A small image embedding model, trained from scratch.
Model: 2.33M parameters, 40-pixel images, arch pvt, activation gelu, patch size [2, 2], depths [3, 6, 3], widths [48, 96, 192].
Training: 7300 steps, batches of 256, held-out accuracy 34%.
Data: trained on photos of plants, animals and fungi (iNaturalist), 77898 training examples, 24.0 epochs.
Rows from block 2, named by matrix and row number. Rows with one number belong to one attention dimension. Each number is 500 + 25 x the weight over its row's rms, rounded and kept within 0 to 999. All counts start at 0. Numbers have three digits each. After the name is the row's rms in percent of the matrix's.
# q: attention query (model.blocks.2.attn.q.weight, 64x48), inputs 0-47
# k: attention key (model.blocks.2.attn.k.weight, 64x48), inputs 0-47
q.0 103:488539485480510463452519504518515526473502488483516504461478506506489508514530467527492511535503510502486461473564523504506458528528503464547486
k.0 097:499483492486542487496507504489528490523482506504521542427467481496535512492496467528563550510501537492472506490504491521501481534464474516504509
q.1 071:527541469520498517546486510469516530498474495515511497473502510535559513468458514525508468467469530516493506477448466481486518519501480514479492
k.1 073:517515502518463523517488499478499492467486522479484488503498527528470497484465539470462486534559552477536499498515465509486506454533524472508487
q.2 114:502513489506486500486512532527524515445502503492509520517482464461455481487533496523457484516473453542532458517504479520487521479553480501490509
k.2 109:514506506486473503512454530474522479509498529475532514504514502495466513488556480511564472489455515536501485524456461516469525506508510492480476
q.3 135:536501485485489504519536448487496487497540510497516542533535481434451506478479514473498498509483484555485489515496513525474494466486528484510514
k.3 135:507511501513494472518451506488492507548505490532454523514551498489453516498512473483524474487477475553515501507530511451518498500454515514523475
q.4 066:521476519466481537466539497511479492517525526523510512501483477496545474569498507465476494495476533510476473495446514497499536493468510470514490
k.4 064:499539457491474510518483515510494488498478494493461480510496441492585521537507512459513510495480481505515540511523522484476494530478477495522517
q.5 091:482493538490492527456516488501512498487482485467529465507469514505530477540560489499477495520507487451496493468529565498489534505519522500500533
k.5 096:468470473468510505479513516520505485483482490493528491453498486493528552524543482504511508484503498484455503550476553514491505559485468484521507
q.6 110:501526504484496471538482471494486518547508528489510518476494510529542501493427526468505517493472520482485566487495526524511496497462496533490487
k.6 111:475525529495504450502518511512526517490494516516461506498482522545515465515458538461442513515494480484534481474524541480528499492529496530502475
q.7 064:493516515487473454494447531499570486499515488511471489475504524551488515513490484516462537491502473507515490503474527530519506460501500520523455
k.7 066:512553529480481494483477508500521497491498512494510506451471499465505458470511540551500504563470485501509494473487524493494478509532549520507531
q.8 086:537493504511511513459508510529516498481521501497503535476478502485535491555502490514460492512445501500433467510529477477488489519530486447517503
k.8 089:474509528504496504524476501484512481524495489462502471489499456492541531504516506488553512486488540503477525503549478534448484517473439502520505
q.9 089:535483517507477512520539470453518477524512457509510487485539533504493552472512456469493487462519506505491484472483506498511530529532520470535479
k.9 086:515481484503512519506497476485474493517501450522481485460528506432483499490479496477500466515539517508505501517532482462490509527526519486563548
q.10 115:467511513513548459473474533483480493511438505531526480504506506549512521515520472487508480485526503510505496488536516447505473518482451524496513
k.10 104:485486470489544505475504512536480495512507524477534504522461494516521476517471485500505512505516544457430498530470474503534491460530507493465518
q.11 101:499484512511485465506508482487489499540514508466492519509508561513507539484461454480494511487484527473521549501523491489563455523518484496493465
k.11 106:481521527492525472521559477487491533515513451482486491498498532476483469504462492475482509503510514490522461468525509489505515477527471561514543
q.12 090:514493506508513519474490523487505512491480470490480467466477542527526530532496470543484487528491520425485488479523482500523500531538510464537486
k.12 091:489489519495512532467534472508528500463476481488507476441473515474521502503485495519490512521511540474492516500518485565459491522504446493515536
q.13 112:488492501489511469444490478510500509511473545506519539530504505483505499558489488507494506513448527490483491512530529478549448486459475508519482
k.13 107:477540499445521483505496503521517533536477503489478504507481468484511488533501499477535526490480489488486487493516530540517477446474473571491512
q.14 097:519497478499511529472499521527465528488493508517492492479492521456446516491521458511506506519514518524502450512534458536500482517533479441533495
k.14 096:515510491537493526492469494482512485520477509538527508467512514471532525499490468525538501437497522539512493488505440515452503516464481507473516
q.15 133:500510521508501497478478546550522515502527491471472522468461504519518481536475501531501503540475490463469535510536495469530442485495510488511474
k.15 129:475512532491507485495536478490531498497493463468498478504458485533504496480498497540524550535459510479475490454544520540466494493499472540503508
q.16 088:526524485494470470498517532496553484441545485507483490515498497541506508517509495553469502520505479524523480502431492483491505471515532490497486
k.16 097:540535493503457496514499503462486496478507477439484511487494484493472502464527496558519500581500518493509531482487492501477492507479521478512520
q.17 104:470552494490517507495529507501511517540513486471558464487492502534534490484513479482514486481529500542492520444488544466462479519520517508486503
k.17 100:481465467513528483499517508480490467502501487489498507468495506547521561504468497488496544508537524476483510513479512423501504525508550487503500
q.18 111:470497514481459488472491529521532517500472481535468486469496505507516509531544507504515505486507525443528460498480505497558527510462497529526471
k.18 108:538502469444488523494515476490533499464464506524514493503481462467537454510504527514500526528499487459510477472479502555522507498513505489510542
q.19 115:501467492524497525484527509481502491476485488514495488541518483473468501490540472535478486495504495501543458507492457478553523523572475505522488
k.19 116:535470485487484562509506493496491511497516475469515491503519499429472496494529494493547465488526517507514514526449463532468516492536498515507516
q.20 096:488484481500524497487465531532488494498520537531501543495513465487510474532480531508519538485486514547462491535490441481473450494479475496502497
k.20 090:484520526519505492525471500515488497515528527504496503559501459521539488502495543486515533477479516511511533463520452503506462456468504509456471
q.21 109:491502507493462492508514480509512489488504476521462534501530499435454499478521537462525499507498504493520461522552520490536509497438502527514511
k.21 102:539466486485488515509481471485520505528492492544515525556525464470466450489496488501525500491479476500484455490509533504567517491482495509520505
q.22 080:483497517504476447466485552509506491497497483541515506474519491519474518493546480498537525489532517503524485501525482460538448514473490520543480
k.22 073:520480469469533496500511473512473497508518491521531528531491477462504444498489505518527557528496547469479480465498458513535489473512527501499517
q.23 078:493511457483502529485490487543483547482500518455485473487449513491510470518494507556490515541489508448501514492496495560480506500521518470495506
k.23 081:487515511515482499487518510480540500456470511497501512445485530535530546509519495529473521472495475507538507482491522541449495530460471504476484
q.24 092:520519480473462538466526506508536523468537480476544468483502531476507475506536488527493527507481509518497475454473510480482482513536540481525508
k.24 106:502483463506470505505490503455504469486485466489495518448536485470496561500516514528521529503520547512521514500513518490469504549454508497528523
q.25 124:491528510476503498513484525496478518514464476530495483484535517454458547474494512454535476511532482486517495479537511499499487492449501544534529
k.25 126:511474473501525495449471483506548491499475511577490517535530516511479471515469472510487506501473525497475462513498487506559523496499526498496515
q.26 088:510528506519501474488453520518566490493486480500494520484501488513480504487505507512448482502454432507499467510541530524493531478520476532526495
k.26 093:492508548477501512477445512499536473525494543480533500485472500490475465481539515507524487527443504501471482526501510531479490505553525504517481
q.27 065:476491503486513506516508481472479518507479537515530540500516445454514482501486512502498523476488524513490500492506452508546510527555457550519477
k.27 078:489476514462504499517487520539528520492510522529482491495516493484520480517503532428535484463518500502530500504450464514512506477535483537490451
q.28 119:495517518528459583527508500504493530510503462464496495490476500457489478424500519479524468510490505482523510491531503516510522500515506522495510
k.28 119:499450501513469542504505476487526469483471496543521495513528544513452520491494493456485501471497514505521459522502527485491533528537497501526456
q.29 113:493507500483492474503480512501454505458488508505484488513510518489426519464508498500533518551533491490554510509557500520531466492481495526520517
k.29 110:522493478513506491469517495516516504505487509540521565520495535497460444497504448547494501484459516504494470489490509523546519509481487532476485
q.30 092:482524473487527482492525453499463535517456537539486522481495482482502502512492492484513480496488545507481474506545502506551512533487445481520476
k.30 094:524509487496503512517492515502539513536464537531492523480471485515553474512456493453545489445525469491505499482490479518510507480501460531485479
q.31 120:507495500497434477511501532534532494454540490505473511498501522478467506478538507489476529493502480516559472535474473534490536487506501501471512
k.31 111:533530505502453481529474503443491482488509504490536520529536497470482475481535507541497483507461507525532460472484476485502526525484512462492528
q.32 111:495479553502522485515472573495504473511503474527453487475506502529505513530479498491498498505539468474491531506516461441534484493508491524504487
k.32 107:497487523502516502470529483533514506483535468483510456540484479494513447481476512542515494542478529478456502476492470522507516492551492511494541
q.33 124:482501501491476468504516473527495504472514522485453524530477489467449477481520504496479510526505476502550499542542505538549526484523474510464498
k.33 127:528521513492474488523513521482523517525500507491534525505497505494492470487537469520544466461469441518508464480447524506504534513502471538484477
q.34 064:508484487479457540483503519542514541502510506492534506480500513432516494516511523487481515475441504476505483488458462538470531515515509504507520
k.34 067:478507505478487489506468502464537478469482511524489489509555495480523530545523546465481510468471527526558481504513475529477519519484500480502519
q.35 083:541486516485466525501544491519496488498544468512479498459499500476455503493527499465512496519523495502481473498515520525485523497472551439547499
k.35 083:521485468529494500496482480480499471523477469554492517484513477481516505493492466522516501495464484529493505493563514472487512568466497473545515
q.36 080:513502448500509453485520490510466506490497551551506528497514496516506525512506481502503515481493552543507464522488466509491493537478459450517493
k.36 078:528545473518503492534477511477462512529504529491490545508484482500549473503468497474509510476523516499526523473513431495498480466464484484469506
q.37 098:477534509494525497474462542534521523472471515490500483511451475532527466541511520535469486531492462498502498501493531508477513463500483533465519
k.37 103:485528503483481498478483539511532484475482545457524490494462492552525525503546500538512503517469486486469508522449523531481489502505507493460476
q.38 088:450495530474444471480471500507512526470484501483508506463467504499512490500544497504512554491517528448520503493522493542540504510517487535498478
k.38 089:490493503441502477513522506524529499460481526558541515463498504479534476512532525489505526481499500482522458471457500531531502529504476509500474
q.39 080:503471526491462537466465529484502518489472501498523455514495516495469485500512493531507518518473517460550496485472504520559494479510515549533479
k.39 083:502505478466466532466511490528524495454468504516506497476503530436467485529527521513475501506472510503544484508481539552481506506526514535500504
q.40 128:505458510517492522506482465485522467512502533497474516571510494519529490523487508520495505475497507504502508543424508512513522453481503508460477
k.40 131:502561512487465518528501495521454530497506492473477456520496494486481510491545514488473468508518427501518516501490537491488473455502522513508494
q.41 131:458483521506472526470463534530493507492497491466485491515487546468491490493508499486487523516470495447549508508555491499542483511521469541493521
k.41 119:466474522477493520481535481488539489480491481491543502526510514470491478517510513494480522459453533488505456502476535533506518522512449544480519
q.42 110:481470498502533465511526452485520454527488504504489497548541503506477532525521480475476485468531452515498495519478540518477544485498514479482505
k.42 103:505521511485544480497498514506469529540525492491490489493500490490494503505518475514499445505501413522462515528486506463525503492499541480500552
q.43 089:488453502509490465465520528533498482485503488531515500498521489467488509523585501494513525475528493476516475523506446477485508539513499488502537
k.43 095:499455488481536480507505484484466497499540486500531498539539466464522493525522499510513510466501517491478496490479430526512508503472482440486524
q.44 098:460480508467496440467500515491437505460473536529527497501484472508472490516527494483503537518516526488545492495532490505530487516484464521509511
k.44 106:502489463470518476490519528541497511491506533516524554514478488484545444534498494490510509476475516491502499499449481518547502505497460507456483
q.45 083:479513482508475523544506485507495534508481492512474493459486508482523498457524527484540502458534547491516485510487470542478557531488491494461505
k.45 086:528489500525477516530497492481500494470493543557538497507521522522528505494476525476464495460552480500539471479482468488518519501502504442488485
q.46 070:505506535511510512522491524523480518507502487469466486473456529494478516492473486476458479537497459463508527511553495557498534496548489490488510
k.46 074:471501550521497486473501508499557480487484512507524482480487545523515490503492476508489468476437501518494469507498496507463528550536454504478495
q.47 103:490475528528520514478455556514523488509475463506479457481492524522501518513534462521472498488536457463497488500513472494503515510562480495513499
k.47 098:483481527502519534463498486511507481479510485485550451473496508468527509493518509541506492499504529485461500516468457534448499518546507481495541
q.48 077:495499495495546504532492503489495489503475476525425451456493508546495503516499505533525493519563494457483505498521491501520532518507515472513481
k.48 080:533480512530506528462542485520516513480500498507519489459448498510523466468464492565490476513525462480471523471497493538496508515511484479492522
q.49 075:492548466512535476480459512540552527512483509483495495482488530531530517507503465542463496485491463516475487495507505513478491509555463489494484
k.49 071:481538539505507494498471518456527482515487519454520481434473508528529538476519511530527511499521514482482499495480471515441483493512523512489511
q.50 145:498543512494491535512480511468507525468469468485483471480478513512480482468485521524528475553490517475519489474546545490542494488472517542516491
k.50 152:523469482501462543469512488516549485473450514521520518476466522510449480481484486525494505531493513483491479510504564528521512514514493521512473
q.51 089:470516524470486510513484546497490516523504474525500491420487465511498476492485539477552516501512536488495503475513487501521490506465520533538467
k.51 094:508461497488510507478516482534534480470492530566506511508474488506531446507450539486485544518471509485516494460512497501539498513527513493496479
q.52 117:500511502466460491483560465497477504482555512489512534499498511457475491505499491463512529532488550529502489499533525499524459503472520466516493
k.52 124:511506476499489472534511499480500510534488471528479546491519476485510506503475473488540528482486497524516493469530530454532504530433457535511505
q.53 075:524507481511526519558496490477496505504507496488514520504532532459520531488436534486505491485474503508467525500493466493432490506487512499464543
k.53 076:469491541534501478498472489484504508488520500508472478541551523528456526500462519476451476495511537525513488504541470485522497463471491474483505
q.54 095:473530482462539484503511518453487495473507520508521487520513486518522479536456525518509508525498524535500511468489505427488452494475508534484511
k.54 081:503489472505488495483512522524503518478527504456468532519482469529496499495456516513513521543512538486491547491470515480554481464457494517454499
q.55 106:458531473469517512534492494507523514554495498524481503469537498461479507486471518456492508456498493544502462490492509544495542506499481525521474
k.55 113:515494523497498513487455506484555490512488537551491502483502486495530473494454546473497486484484456525531490488473492454523504501526550512480516
q.56 081:495535488456514461508510505471481498502496504537477480454503510561488531510473476489517503516532534522502479473493525512529491510464508477546451
k.56 088:545528472509505498486517502510516503504472515528476540455444489507541445488442486525502514547499496487505523468516499482531495520494511510498527
q.57 108:504485473509524515506523479492507486525471477509467460499532541502456536476535453494520472466542491522508457498487508507493519528513512444510481
k.57 106:538492468535522535494510479465471497533496484516518491463499511467487513481477460535499471480546471517484500510513481480492520510496542478508568
q.58 088:512478498510478525488499488530511519527468479533491491493515512449522513517536537487538481472496523436484474511479497492486528512429518502500530
k.58 084:514485478494501521496480460475507499482477498544503464550547478491519529536506523498464514481527479485503477504530499555509501480471505444520530
q.59 109:491479501507482485515521508507472495452500500514451483504463462531487467496538526530544498529557517471535509529486484494509518490461523484462505
k.59 107:551496464521478507517554493513462517468511504497536522538471500532496480482518468553490496514513460485496508473479503527517516500482484453481476
q.60 084:480483461534546520501481448484513468515495493484522485531532482510532463486522525546522526468523498507465508494508503467453485529526503505492529
k.60 097:481444512521526532502506495516446510508550495475517496493510493494487540482516528495482509474573485486483542521484516493499454482488519486500468
q.61 108:467533485484517514542491509485506518506493508462515472512490509510540477495457540498499493497488493500517544474459517498449514489489517551437527
k.61 099:475490512509484477485510527496526500446509531480488495510506535571479528509482530489434498517503496498522494516465536473530519493508524481460486
q.62 126:478520496490530556498504513549484540505502499483492512476470469433492443510491547500520495533481494500469498503560488498495489504511497506498519
k.62 119:477444517516492512487489501490569474501483514526513487513503477543522534504487501493537518435469486519490490489495510520487511516475464516471456
q.63 090:531477504528525468515493473487456481521516522482493523531503521511500530502433489495498494524478499470479573527527482491508450490490494479483510
k.63 089:467529551524528462501539487515482540524526470473467492535498539522470486508477478493468492498486501501497500483551505510494491465498452536496497