Rows from block 3 of a small image embedding model, named by matrix and row number. Rows with one number belong to one neuron. Each number is 128 + 24 x the weight over its row's rms, rounded and kept within 0 to 255. All counts start at 0. Numbers have three digits each. After the name is the row's rms in percent of the matrix's.
After each neuron's rows are labels from the 100 images, of 14848, where the neuron reaches its highest value: "top examples" is what is common among them. Only what is clearly more common there than usual is listed. The data: photos of plants, animals and fungi (iNaturalist). In brackets: how many of the 100, against the usual share in percent.
# fc1: MLP up (model.blocks.3.mlp.fc1.weight, 384x96), inputs 0-95
# fc2: MLP down (model.blocks.3.mlp.fc2.weight, 96x384, transposed), outputs 0-95

fc1.324 052:160132114143109059133063139146113137161130169113059134104152116128148121145116131135133090136175073075142131096140119144130171149131103138148150125171136142152122103103111132148139131124150132173102132165120148131170142150138122126102105107125119092118129106123133136119140125171135107124
fc2.324 032:149137136116105158152187105094105121073147122121178124125109136106136125086141135151078177105135175124077145160127136137153122148125125133137119074080128129090149131121132110147101126139138158109134135076134115119104164126105124147123143140157159173132140101103130136097137121122127143163
top examples: order Passeriformes (51 vs 25)

fc1.43 143:112151144134096145149125123147143160130110087141106132158191114122181135083103116153110146119122109107159160106154166085123173105141125089099139148107103135127107118113143139115122112089140161134132101122113074187105103133146136156102151103135113147117125135182145115128123149118113136094
fc2.43 151:123130117107120130140112155116174123158132135135153127143145093114129139083114170117122135094137082117092140099144122120098130143146121177152125094130125149153115159110146103133140161154093141133174086049117166143104073129153122139124132130124142142134117165150139140121125083096171123098
top examples: order Lepidoptera (34 vs 13.7)

fc1.68 126:148124126115129147114123075168133133129134135133133110104112120117132089122133117102183138141110127128098154122122103139098098122113084131121098137158147150145101073140141089132100115144132128132134133123134182140157112235100114135155135140150140100135113120131135117152129109096142127194
fc2.68 114:127124118146130183135130104169173116149088117129115120054140127139141134099132148090150107151127104173131174144116103138101119131087140098140120157166106089102125136119119135089129141114122157099140158096102143108154158173122136100108129125166121150118114082118133141128097129141167135153
top examples: class Insecta (62 vs 29.2); phylum Arthropoda (62 vs 30.8)

fc1.381 025:090110125128149129132135149147143093135158133124077123141104116127140108136072116109099067114099076117125153147082098106147114143111148121149151103134106137114111139165111125149148117167151084154123090134094113165131123162135121156118166136113138118126196139143114135131148111169128136165
fc2.381 021:147121166116100128136141115089113114118112111121168127117139151166108147151123109127163120136126176126145127084123129143102135105142121149144122171132156130105131097123125089105105157104128157129135144107172133088092080110128149119195049139131152135135130124125193119110144140114132125099
top examples: class Insecta (61 vs 29.2); phylum Arthropoda (61 vs 30.8); order Coleoptera (31 vs 3.2)

fc1.223 022:172135113103084142143157124128083145118117145110124123129133160108125098146166165104114104103150098083115180108182148115113147063161102134106120138130137149111119099120146166097130154118157139130120160137133133138126134108153148136122142145136074166121114136123132098153107108096169104098
fc2.223 016:140134098131112134129141168102144116129141164146131116154138152073157122150123175137141121121131174118129127105138112108101116034158125149131151120106117098106107101111123141144097139112133166126144147153137111145122098143170131135175133119137105150070155155136143088084129105095123137112
top examples: order Lepidoptera (31 vs 13.7)

fc1.237 022:125128120113112129171145123143137155130133087098173125140119133145124149131130092071131135119082143140141096146116078134113127125161075109125169135195126147107114087130139099113162140145111119149131118144120119115146160119088121112113138151104104133158119175137103120124205112104144117144
fc2.237 016:094131089156156122126112140108145132164142100125146112128132122137133143126118138105140117167114145179153106164094073121085145090161092175144168109158105105104102113143150109127154133102147161131101154128136118129124091164131109109114129113122123150134126197124091122103136121072146141131
top examples: phylum Tracheophyta (28 vs 7.3); kingdom Plantae (28 vs 7.3)

fc1.48 119:099131111114115108099151142132154105121157149104088140111109141126146170138157106132143137150141090111139117103136089117127103128126141186128090110205153166183137114153103101089120114118111138128162104111127136127123092117113139111125119153153167185100086158154131125122135098138141145123
fc2.48 127:119108113147106151114150139143129119224132151155116101090090126140135146091141092126136155123112145085089102131126135132078144147128113108132113149159120120121135142097177125093138093102108131104133085102153129136158144138159128127145130116159142160149115128142140161115141104164140072117
top examples: class Insecta (72 vs 29.2); phylum Arthropoda (72 vs 30.8); order Lepidoptera (33 vs 13.7)

fc1.93 072:104131165141159129080086148133116131147124138143118130108142142153162110090127118143128128100122102118110112157122088112158150127135151169152113086109139069131144128119096128129125075115102101121099126146130162141175126140158117136152130101165137117119145125110099183133087149186101165147
fc2.93 066:115134153114112144135154116142129112129141114097122139142144134169136115108067185138093153115110184138139139177118124163112108122129129188108177103133102112134102124091142122130159149117115205139121148130123139126100119121086150120153084116091128157118147128130110106116121103136118088113
top examples: order Lepidoptera (37 vs 13.7)

fc1.65 141:133136169112185141137154144126128125135110102127163141163085097094132111080110093097107171084085144137106125081099139151108120127156146114128093118138132123121128116125095130139135125126117204154160128124086159154125140114133148130137140152090091143135120115137121143151152160086119144143
fc2.65 108:127116132112123090148171098119114162123136166138180130129115125096108144137120116138093108064117157117131134140071121145113074131102096139104160113140116136171166096122115128133159112104135127108152177147143152121156095129152142119105122101109142136134126174178133161122155099102159126125
top examples: order Passeriformes (58 vs 25)

fc1.216 110:117153147106171109131148122155117094104141126155100116185118120119145102112073138121132129098112140152084186129094105147069139124122119123181133113157113155087110137110163130122108130136124145087111118126141168107133131114123125126119119115134109130140113101135184139133149192160161135112
fc2.216 092:104161142117175130133134100102178147126133123131140131142152097111151139140136145091137099082165166159104154134101145147107125147101157131117136127131102149109150133145132082089144119166106151098153159123125173100116100156141105141110158093116101146075070127127126090123159127133122114106
top examples: order Passeriformes (51 vs 25)

fc1.377 115:124173132137144155152145102158153115101144137150138170136137171112133171150112132151102125129104116155107131115087110113067103109118088112128156113159159155103131121159099158126117133094170122104088126123101155110127114149108143155133105142131177156117094103131088108147096172116115160119
fc2.377 114:133108143132136171127112138162132075104115148119158158132148123153148120126155127108115129065126093118125083153118118113092163105090136118119092129143155124112183167157152111136143115134183108104115098147109147131099157122111132101118151124116137138149157105116113174167122137091145118076
top examples: phylum Arthropoda (73 vs 30.8); class Insecta (68 vs 29.2)

fc1.279 080:117173118099132130149133107137100163136138114125139135152134131068125116127101135124121130127129110116129156128146110139184121139125140144134098123061147155082113098159107127110125150158132128129160145120143113079106124118111116094128201167116076106114183131137124146143128159176109137103
fc2.279 068:114157086135162121138165136168158098068092148101160159135136147159124094109083094102098127161097154101143113162112128110142131172140148128143145122122155138115163159096171125144123154119110137124136098118119137144153142074105107130156109130111168107096107089101129134122133108126140136146
top examples: phylum Arthropoda (77 vs 30.8); class Insecta (76 vs 29.2)

fc1.197 135:111163142076128144131141147129104164136112094136124157108148136131121116083160142148178128099151116119139106139143094152131147135145136129120107088132109160123123157103085129152131134088111138097117122161166110139118102103160193072120156128123119110131150135145135140089154082093164113097
fc2.197 136:110150112112107116126144110131105117167101136124085146144095134144102092102165150126154160105178102133153119118113126155165101125148144117120150133124103157096114155125121110152080141129171080138146113123141110152124144135109148163198110110085149094094129153155112115168115113100134133160
top examples: order Lepidoptera (35 vs 13.7)

fc1.338 069:135145116128150151116126108096158130144123110125095164119126112105127120098171147150101101153108108140148097116106094119114117145146131120160150105181135147109174111075142129151113132136119116123131154142144100134112166207113111119139134175130188083135088131126123139126102130117095166101
fc2.338 051:166129107161177142131113084119129137135133125110101155113132093118106149107138133156096139147149079123085130103129126093153125137143133144124124131178101135123136146108090131103147129159143110107107122113145145100145147133119147123115142232137147099138103156071138163112146135094112122128
top examples: class Insecta (63 vs 29.2); phylum Arthropoda (63 vs 30.8)

fc1.28 175:095107192175198124123106099124118172146152147100121151125130146121137137109089134108126160102187118119107124102121077134123148116134130151125085120097141128110082152113144108130110148139103105165087103128149123164111104129110118111107126141126122158152150113150145119129141140090158114154
fc2.28 189:207116144103142146106127138118096121096106147138115158143125087129112127145160127122125092138108117132138085149097108128123125110143129136147164147150081126118133141123129113128123129136133127148149183134127194100078110105134137150166138114089118071131124122105169166117104142142117182123
top examples: phylum Arthropoda (71 vs 30.8); class Insecta (70 vs 29.2); order Lepidoptera (51 vs 13.7); family: Nymphalidae (37 vs 4.6)

fc1.94 149:114109088118152156115122187163115114111077138114122150099084142121120143140122101101153101141125098092118105140126095161122136156121129163120157134151118163141143130126127138141119142142117138114118181129137150119146128108126130123099104110101152102166104133111128163130108130191165183065
fc2.94 179:148113118123146103161159186170127110136087172129074157104107134086159128134091100133123116113152072146104119112131123153091135085146142139116100127148132151156117110134142089133117134160107138165160120176136153151146087117144127141119095155104154125139122117102126157132111085149133124114
top examples: class Insecta (78 vs 29.2); phylum Arthropoda (78 vs 30.8); order: Lepidoptera (37 vs 13.7); order Hymenoptera (29 vs 3.5)

fc1.75 138:068145144112110145130161105134137109137109140175131174124139133086170114134091177127128184155136114118105072127155149126143128135152125096135151154132175084163128099115101110109095097155132103105156136098125107129144123102110132127147128140091109132162139118126133092123148121156100117097
fc2.75 148:100148140137155137062126145106120141115115154163118135161178114136115102157128128148175124140113111141133136094113097171137149162131107146123143145106134090146121133159103129125186119085124125113091175129130095109086133144108099153116152159129152096142114112105077123132109128115095121171
top examples: class Aves (88 vs 55.1); order Passeriformes (53 vs 25)

fc1.203 028:116127145183126126142112121163135074149166166156111126128124132111126139141131137111124108108120072127162088109127166154161141170111121116132125147129078117112145102108117132142117130122123137100056095123109143125144145146135106148132130156173140088097135144088121148123121147164149087181
fc2.203 019:098154135156101128146090108140108110141150137160138142131185172095124101133112105127109100203124107145166084119143159129159114135073187121108132117128130170100123125130087115101134129138109167124105109134111171116121127146128099144122131120134161094115118145109125154101099118142138146149
top examples: order Anseriformes (29 vs 5.5); family: Anatidae (29 vs 5.5)

fc1.123 152:157102121114082124098112142142137120110120139113124123101132090114133128119150097087120127140149148138151139092159108121133155139153168118149133099088142134155137105134107089146153135101107168150126072122100123121189184109118152158140145123076084136156138150155107185123139116131106144132
fc2.123 134:108113136112162150132090122104100132121145121130122127147134155132098127153090135142149108094106093154137146157096140120120070127111086141119114131103097104113169123144171137164065139151151110074122145126190162162108117188120128144130136138135141145109122139133159150144106131091135145110
top examples: order Passeriformes (50 vs 25)

fc1.350 090:069144116123136123107140117139125132147102085135133091096119148117137104084137141148169118170161127132112114103125168109131174112112159177125155115094162113169126143164117156122139148132172097137145144115095118120097108114104159102106126081131152152123164140093123133110130151145135075135
fc2.350 077:133145126142166076106143154109129113163112118121178159134132061147119143116102138136131108099110145109128108119090120117097148146178164120161120138127121148127157167085133115108139100121116149103114115130134130142119114190129071113109114156117134132133109107174135134154161128098121175093
top examples: phylum Arthropoda (70 vs 30.8); class Insecta (63 vs 29.2)

fc1.66 016:134109148098122123165158116121126181120123147155132114145139116152156106131135120148128129091094099124110119144125142105103152127154079080104137165166135107130122156130143103121104135130062112133139137127197094122114114144132158138127151134115103148198105091154098126143159103118169123130
fc2.66 013:100125114120116083112131104107144121144105134111148102171115105127169094113103100098150123110103139180148100141099115077063173116173115135125150122140125097164113120135152085117124141115138141136137120129182138120116105151162139121152110126154141154142139139163152165123149107102150169105
top examples: order Lepidoptera (34 vs 13.7)

fc1.204 112:134077157073137155155129125153145156088118168126112128115124101092132109129114146113085091150101114146130146110100126155123086148098144144120098144147124123162168153149130149135132085124142164138130144154174100116102127137173129109129113154109201143100151105124139129095107136131106112124
fc2.204 096:094149066156127096141126091131131123077145165141113110130129118104179114115154122117100110161106130094179127125142136108109101141079129123150119120135136184155135160119153123121116113177135123139124130142099145108120153116166124109161113123122161143140147135143150132136120049137085120132
top examples: class Insecta (61 vs 29.2); phylum Arthropoda (61 vs 30.8)

fc1.267 076:128107147143148079134107139152137144139150088161139111117096133110092160097140110121080129140162130110157114111109118154131122098137094124118174102183114143119124125137100146117173103162186177153116136093098106150117111185116155160153141115136117114156130149119120114122121122107118083139
fc2.267 048:151132098117176108160130166118123166155140116132126123124108119113042128119132191090123180124141100090127090102144142141156140100139099146121154148151128148121136105131100117132149097116155136122133160106123112138142103137112129130114162107151129107101107164116118117141135074131133119187
top examples: order Lepidoptera (31 vs 13.7)

fc1.61 011:133166129117138110108139110116102108082092115135139122125140154092110128118130154161070153160118102164125080139156122152125149132133085144117145119119130120136161150084117159131122168105117165111117145124113142151141119131171107099096093093194126122125070163104154131128105120134166126131
fc2.61 009:109124124141193114138178144119144110105129112101092159126078097150139145169116165131128141121141132106126123168144176108130093061143136143152143109129117100138125144106117131132123123106111113171129125145100089097116147180140127124119152108146108126097138143163100128086109147181145120122
top examples: order Passeriformes (53 vs 25)

fc1.363 013:127153145103123098123139129118108089055097163150146126115106131078091134172171153139119141123142132137125123141170156122115141098177135133106109114064138107099155112145145164146137098127112114152146168147134169092139115137166137106114119089138123127152117096148143105137098140111151126112
fc2.363 011:103098085134197122158159176124123117116110133145080150144106173138144186132115132115123118138128166138123110122132109103112127097138138170142133122131095146115109138108091121128133143073126137085147155125127096146148119160136128143130157141105089113065112165137107133103110128133161145151
top examples: class Aves (85 vs 55.1)

fc1.52 144:114108095137128150181130105113152117123149082130124072145120084144132130143146119136113159110148125163112139107123142099127164145126093111129104122127157103128098150141153133131136162133143131200155081150100107103115148160174111129130136123107094176122090126142114150120111126168128081153
fc2.52 141:144114136148111113143117128155117086127117088101147099132143139133122136075127137136100125132146107158129093114131149056147122104165142152125133144139124137170086108131164156138134154113116122171131089115107132129130144113178097136139097145118122128084143087168154168098114170138158092159
top examples: order Lepidoptera (34 vs 13.7)

fc1.158 137:103164132124152127131154107176127129144139130088132108125107106138102140154106103152126169148144107110117136123118152153123099114130133119150142112145127170104095117119129146128149127124124100129118099093114158151112045133153125123161148106206168090129068130109150095120127167142124114112
fc2.158 127:116088111089154115140145147149098145151110151123143110126153175077110157144134115135141110140112133137139110145120185167142104132099134154131111106121168084157137109094117076129164134104141094097127098128121147128098133137157154108152148085151161146100141136163137115148100135130090130078
top examples: class Aves (83 vs 55.1); order Passeriformes (54 vs 25)

fc1.265 065:114127132105108150085149102117145121115136139101139109118115118193163137126110081170169121099139165146170127157194124150112121145155133120097103100108108144134142141123136107139163117154119149140125122126101127095131156109087177142127147088130050108109139139128116121136152138140099126127
fc2.265 051:124143110130160126094077115098119119146122140130103116124171142127123130127120106124111083117137080138089147099112138112098130135135109131139128160155127098170105129098149166148153115134125118142126119153117140171170135133127120124114159121156110133153135137021105162141113172120159165129
top examples: order Passeriformes (51 vs 25)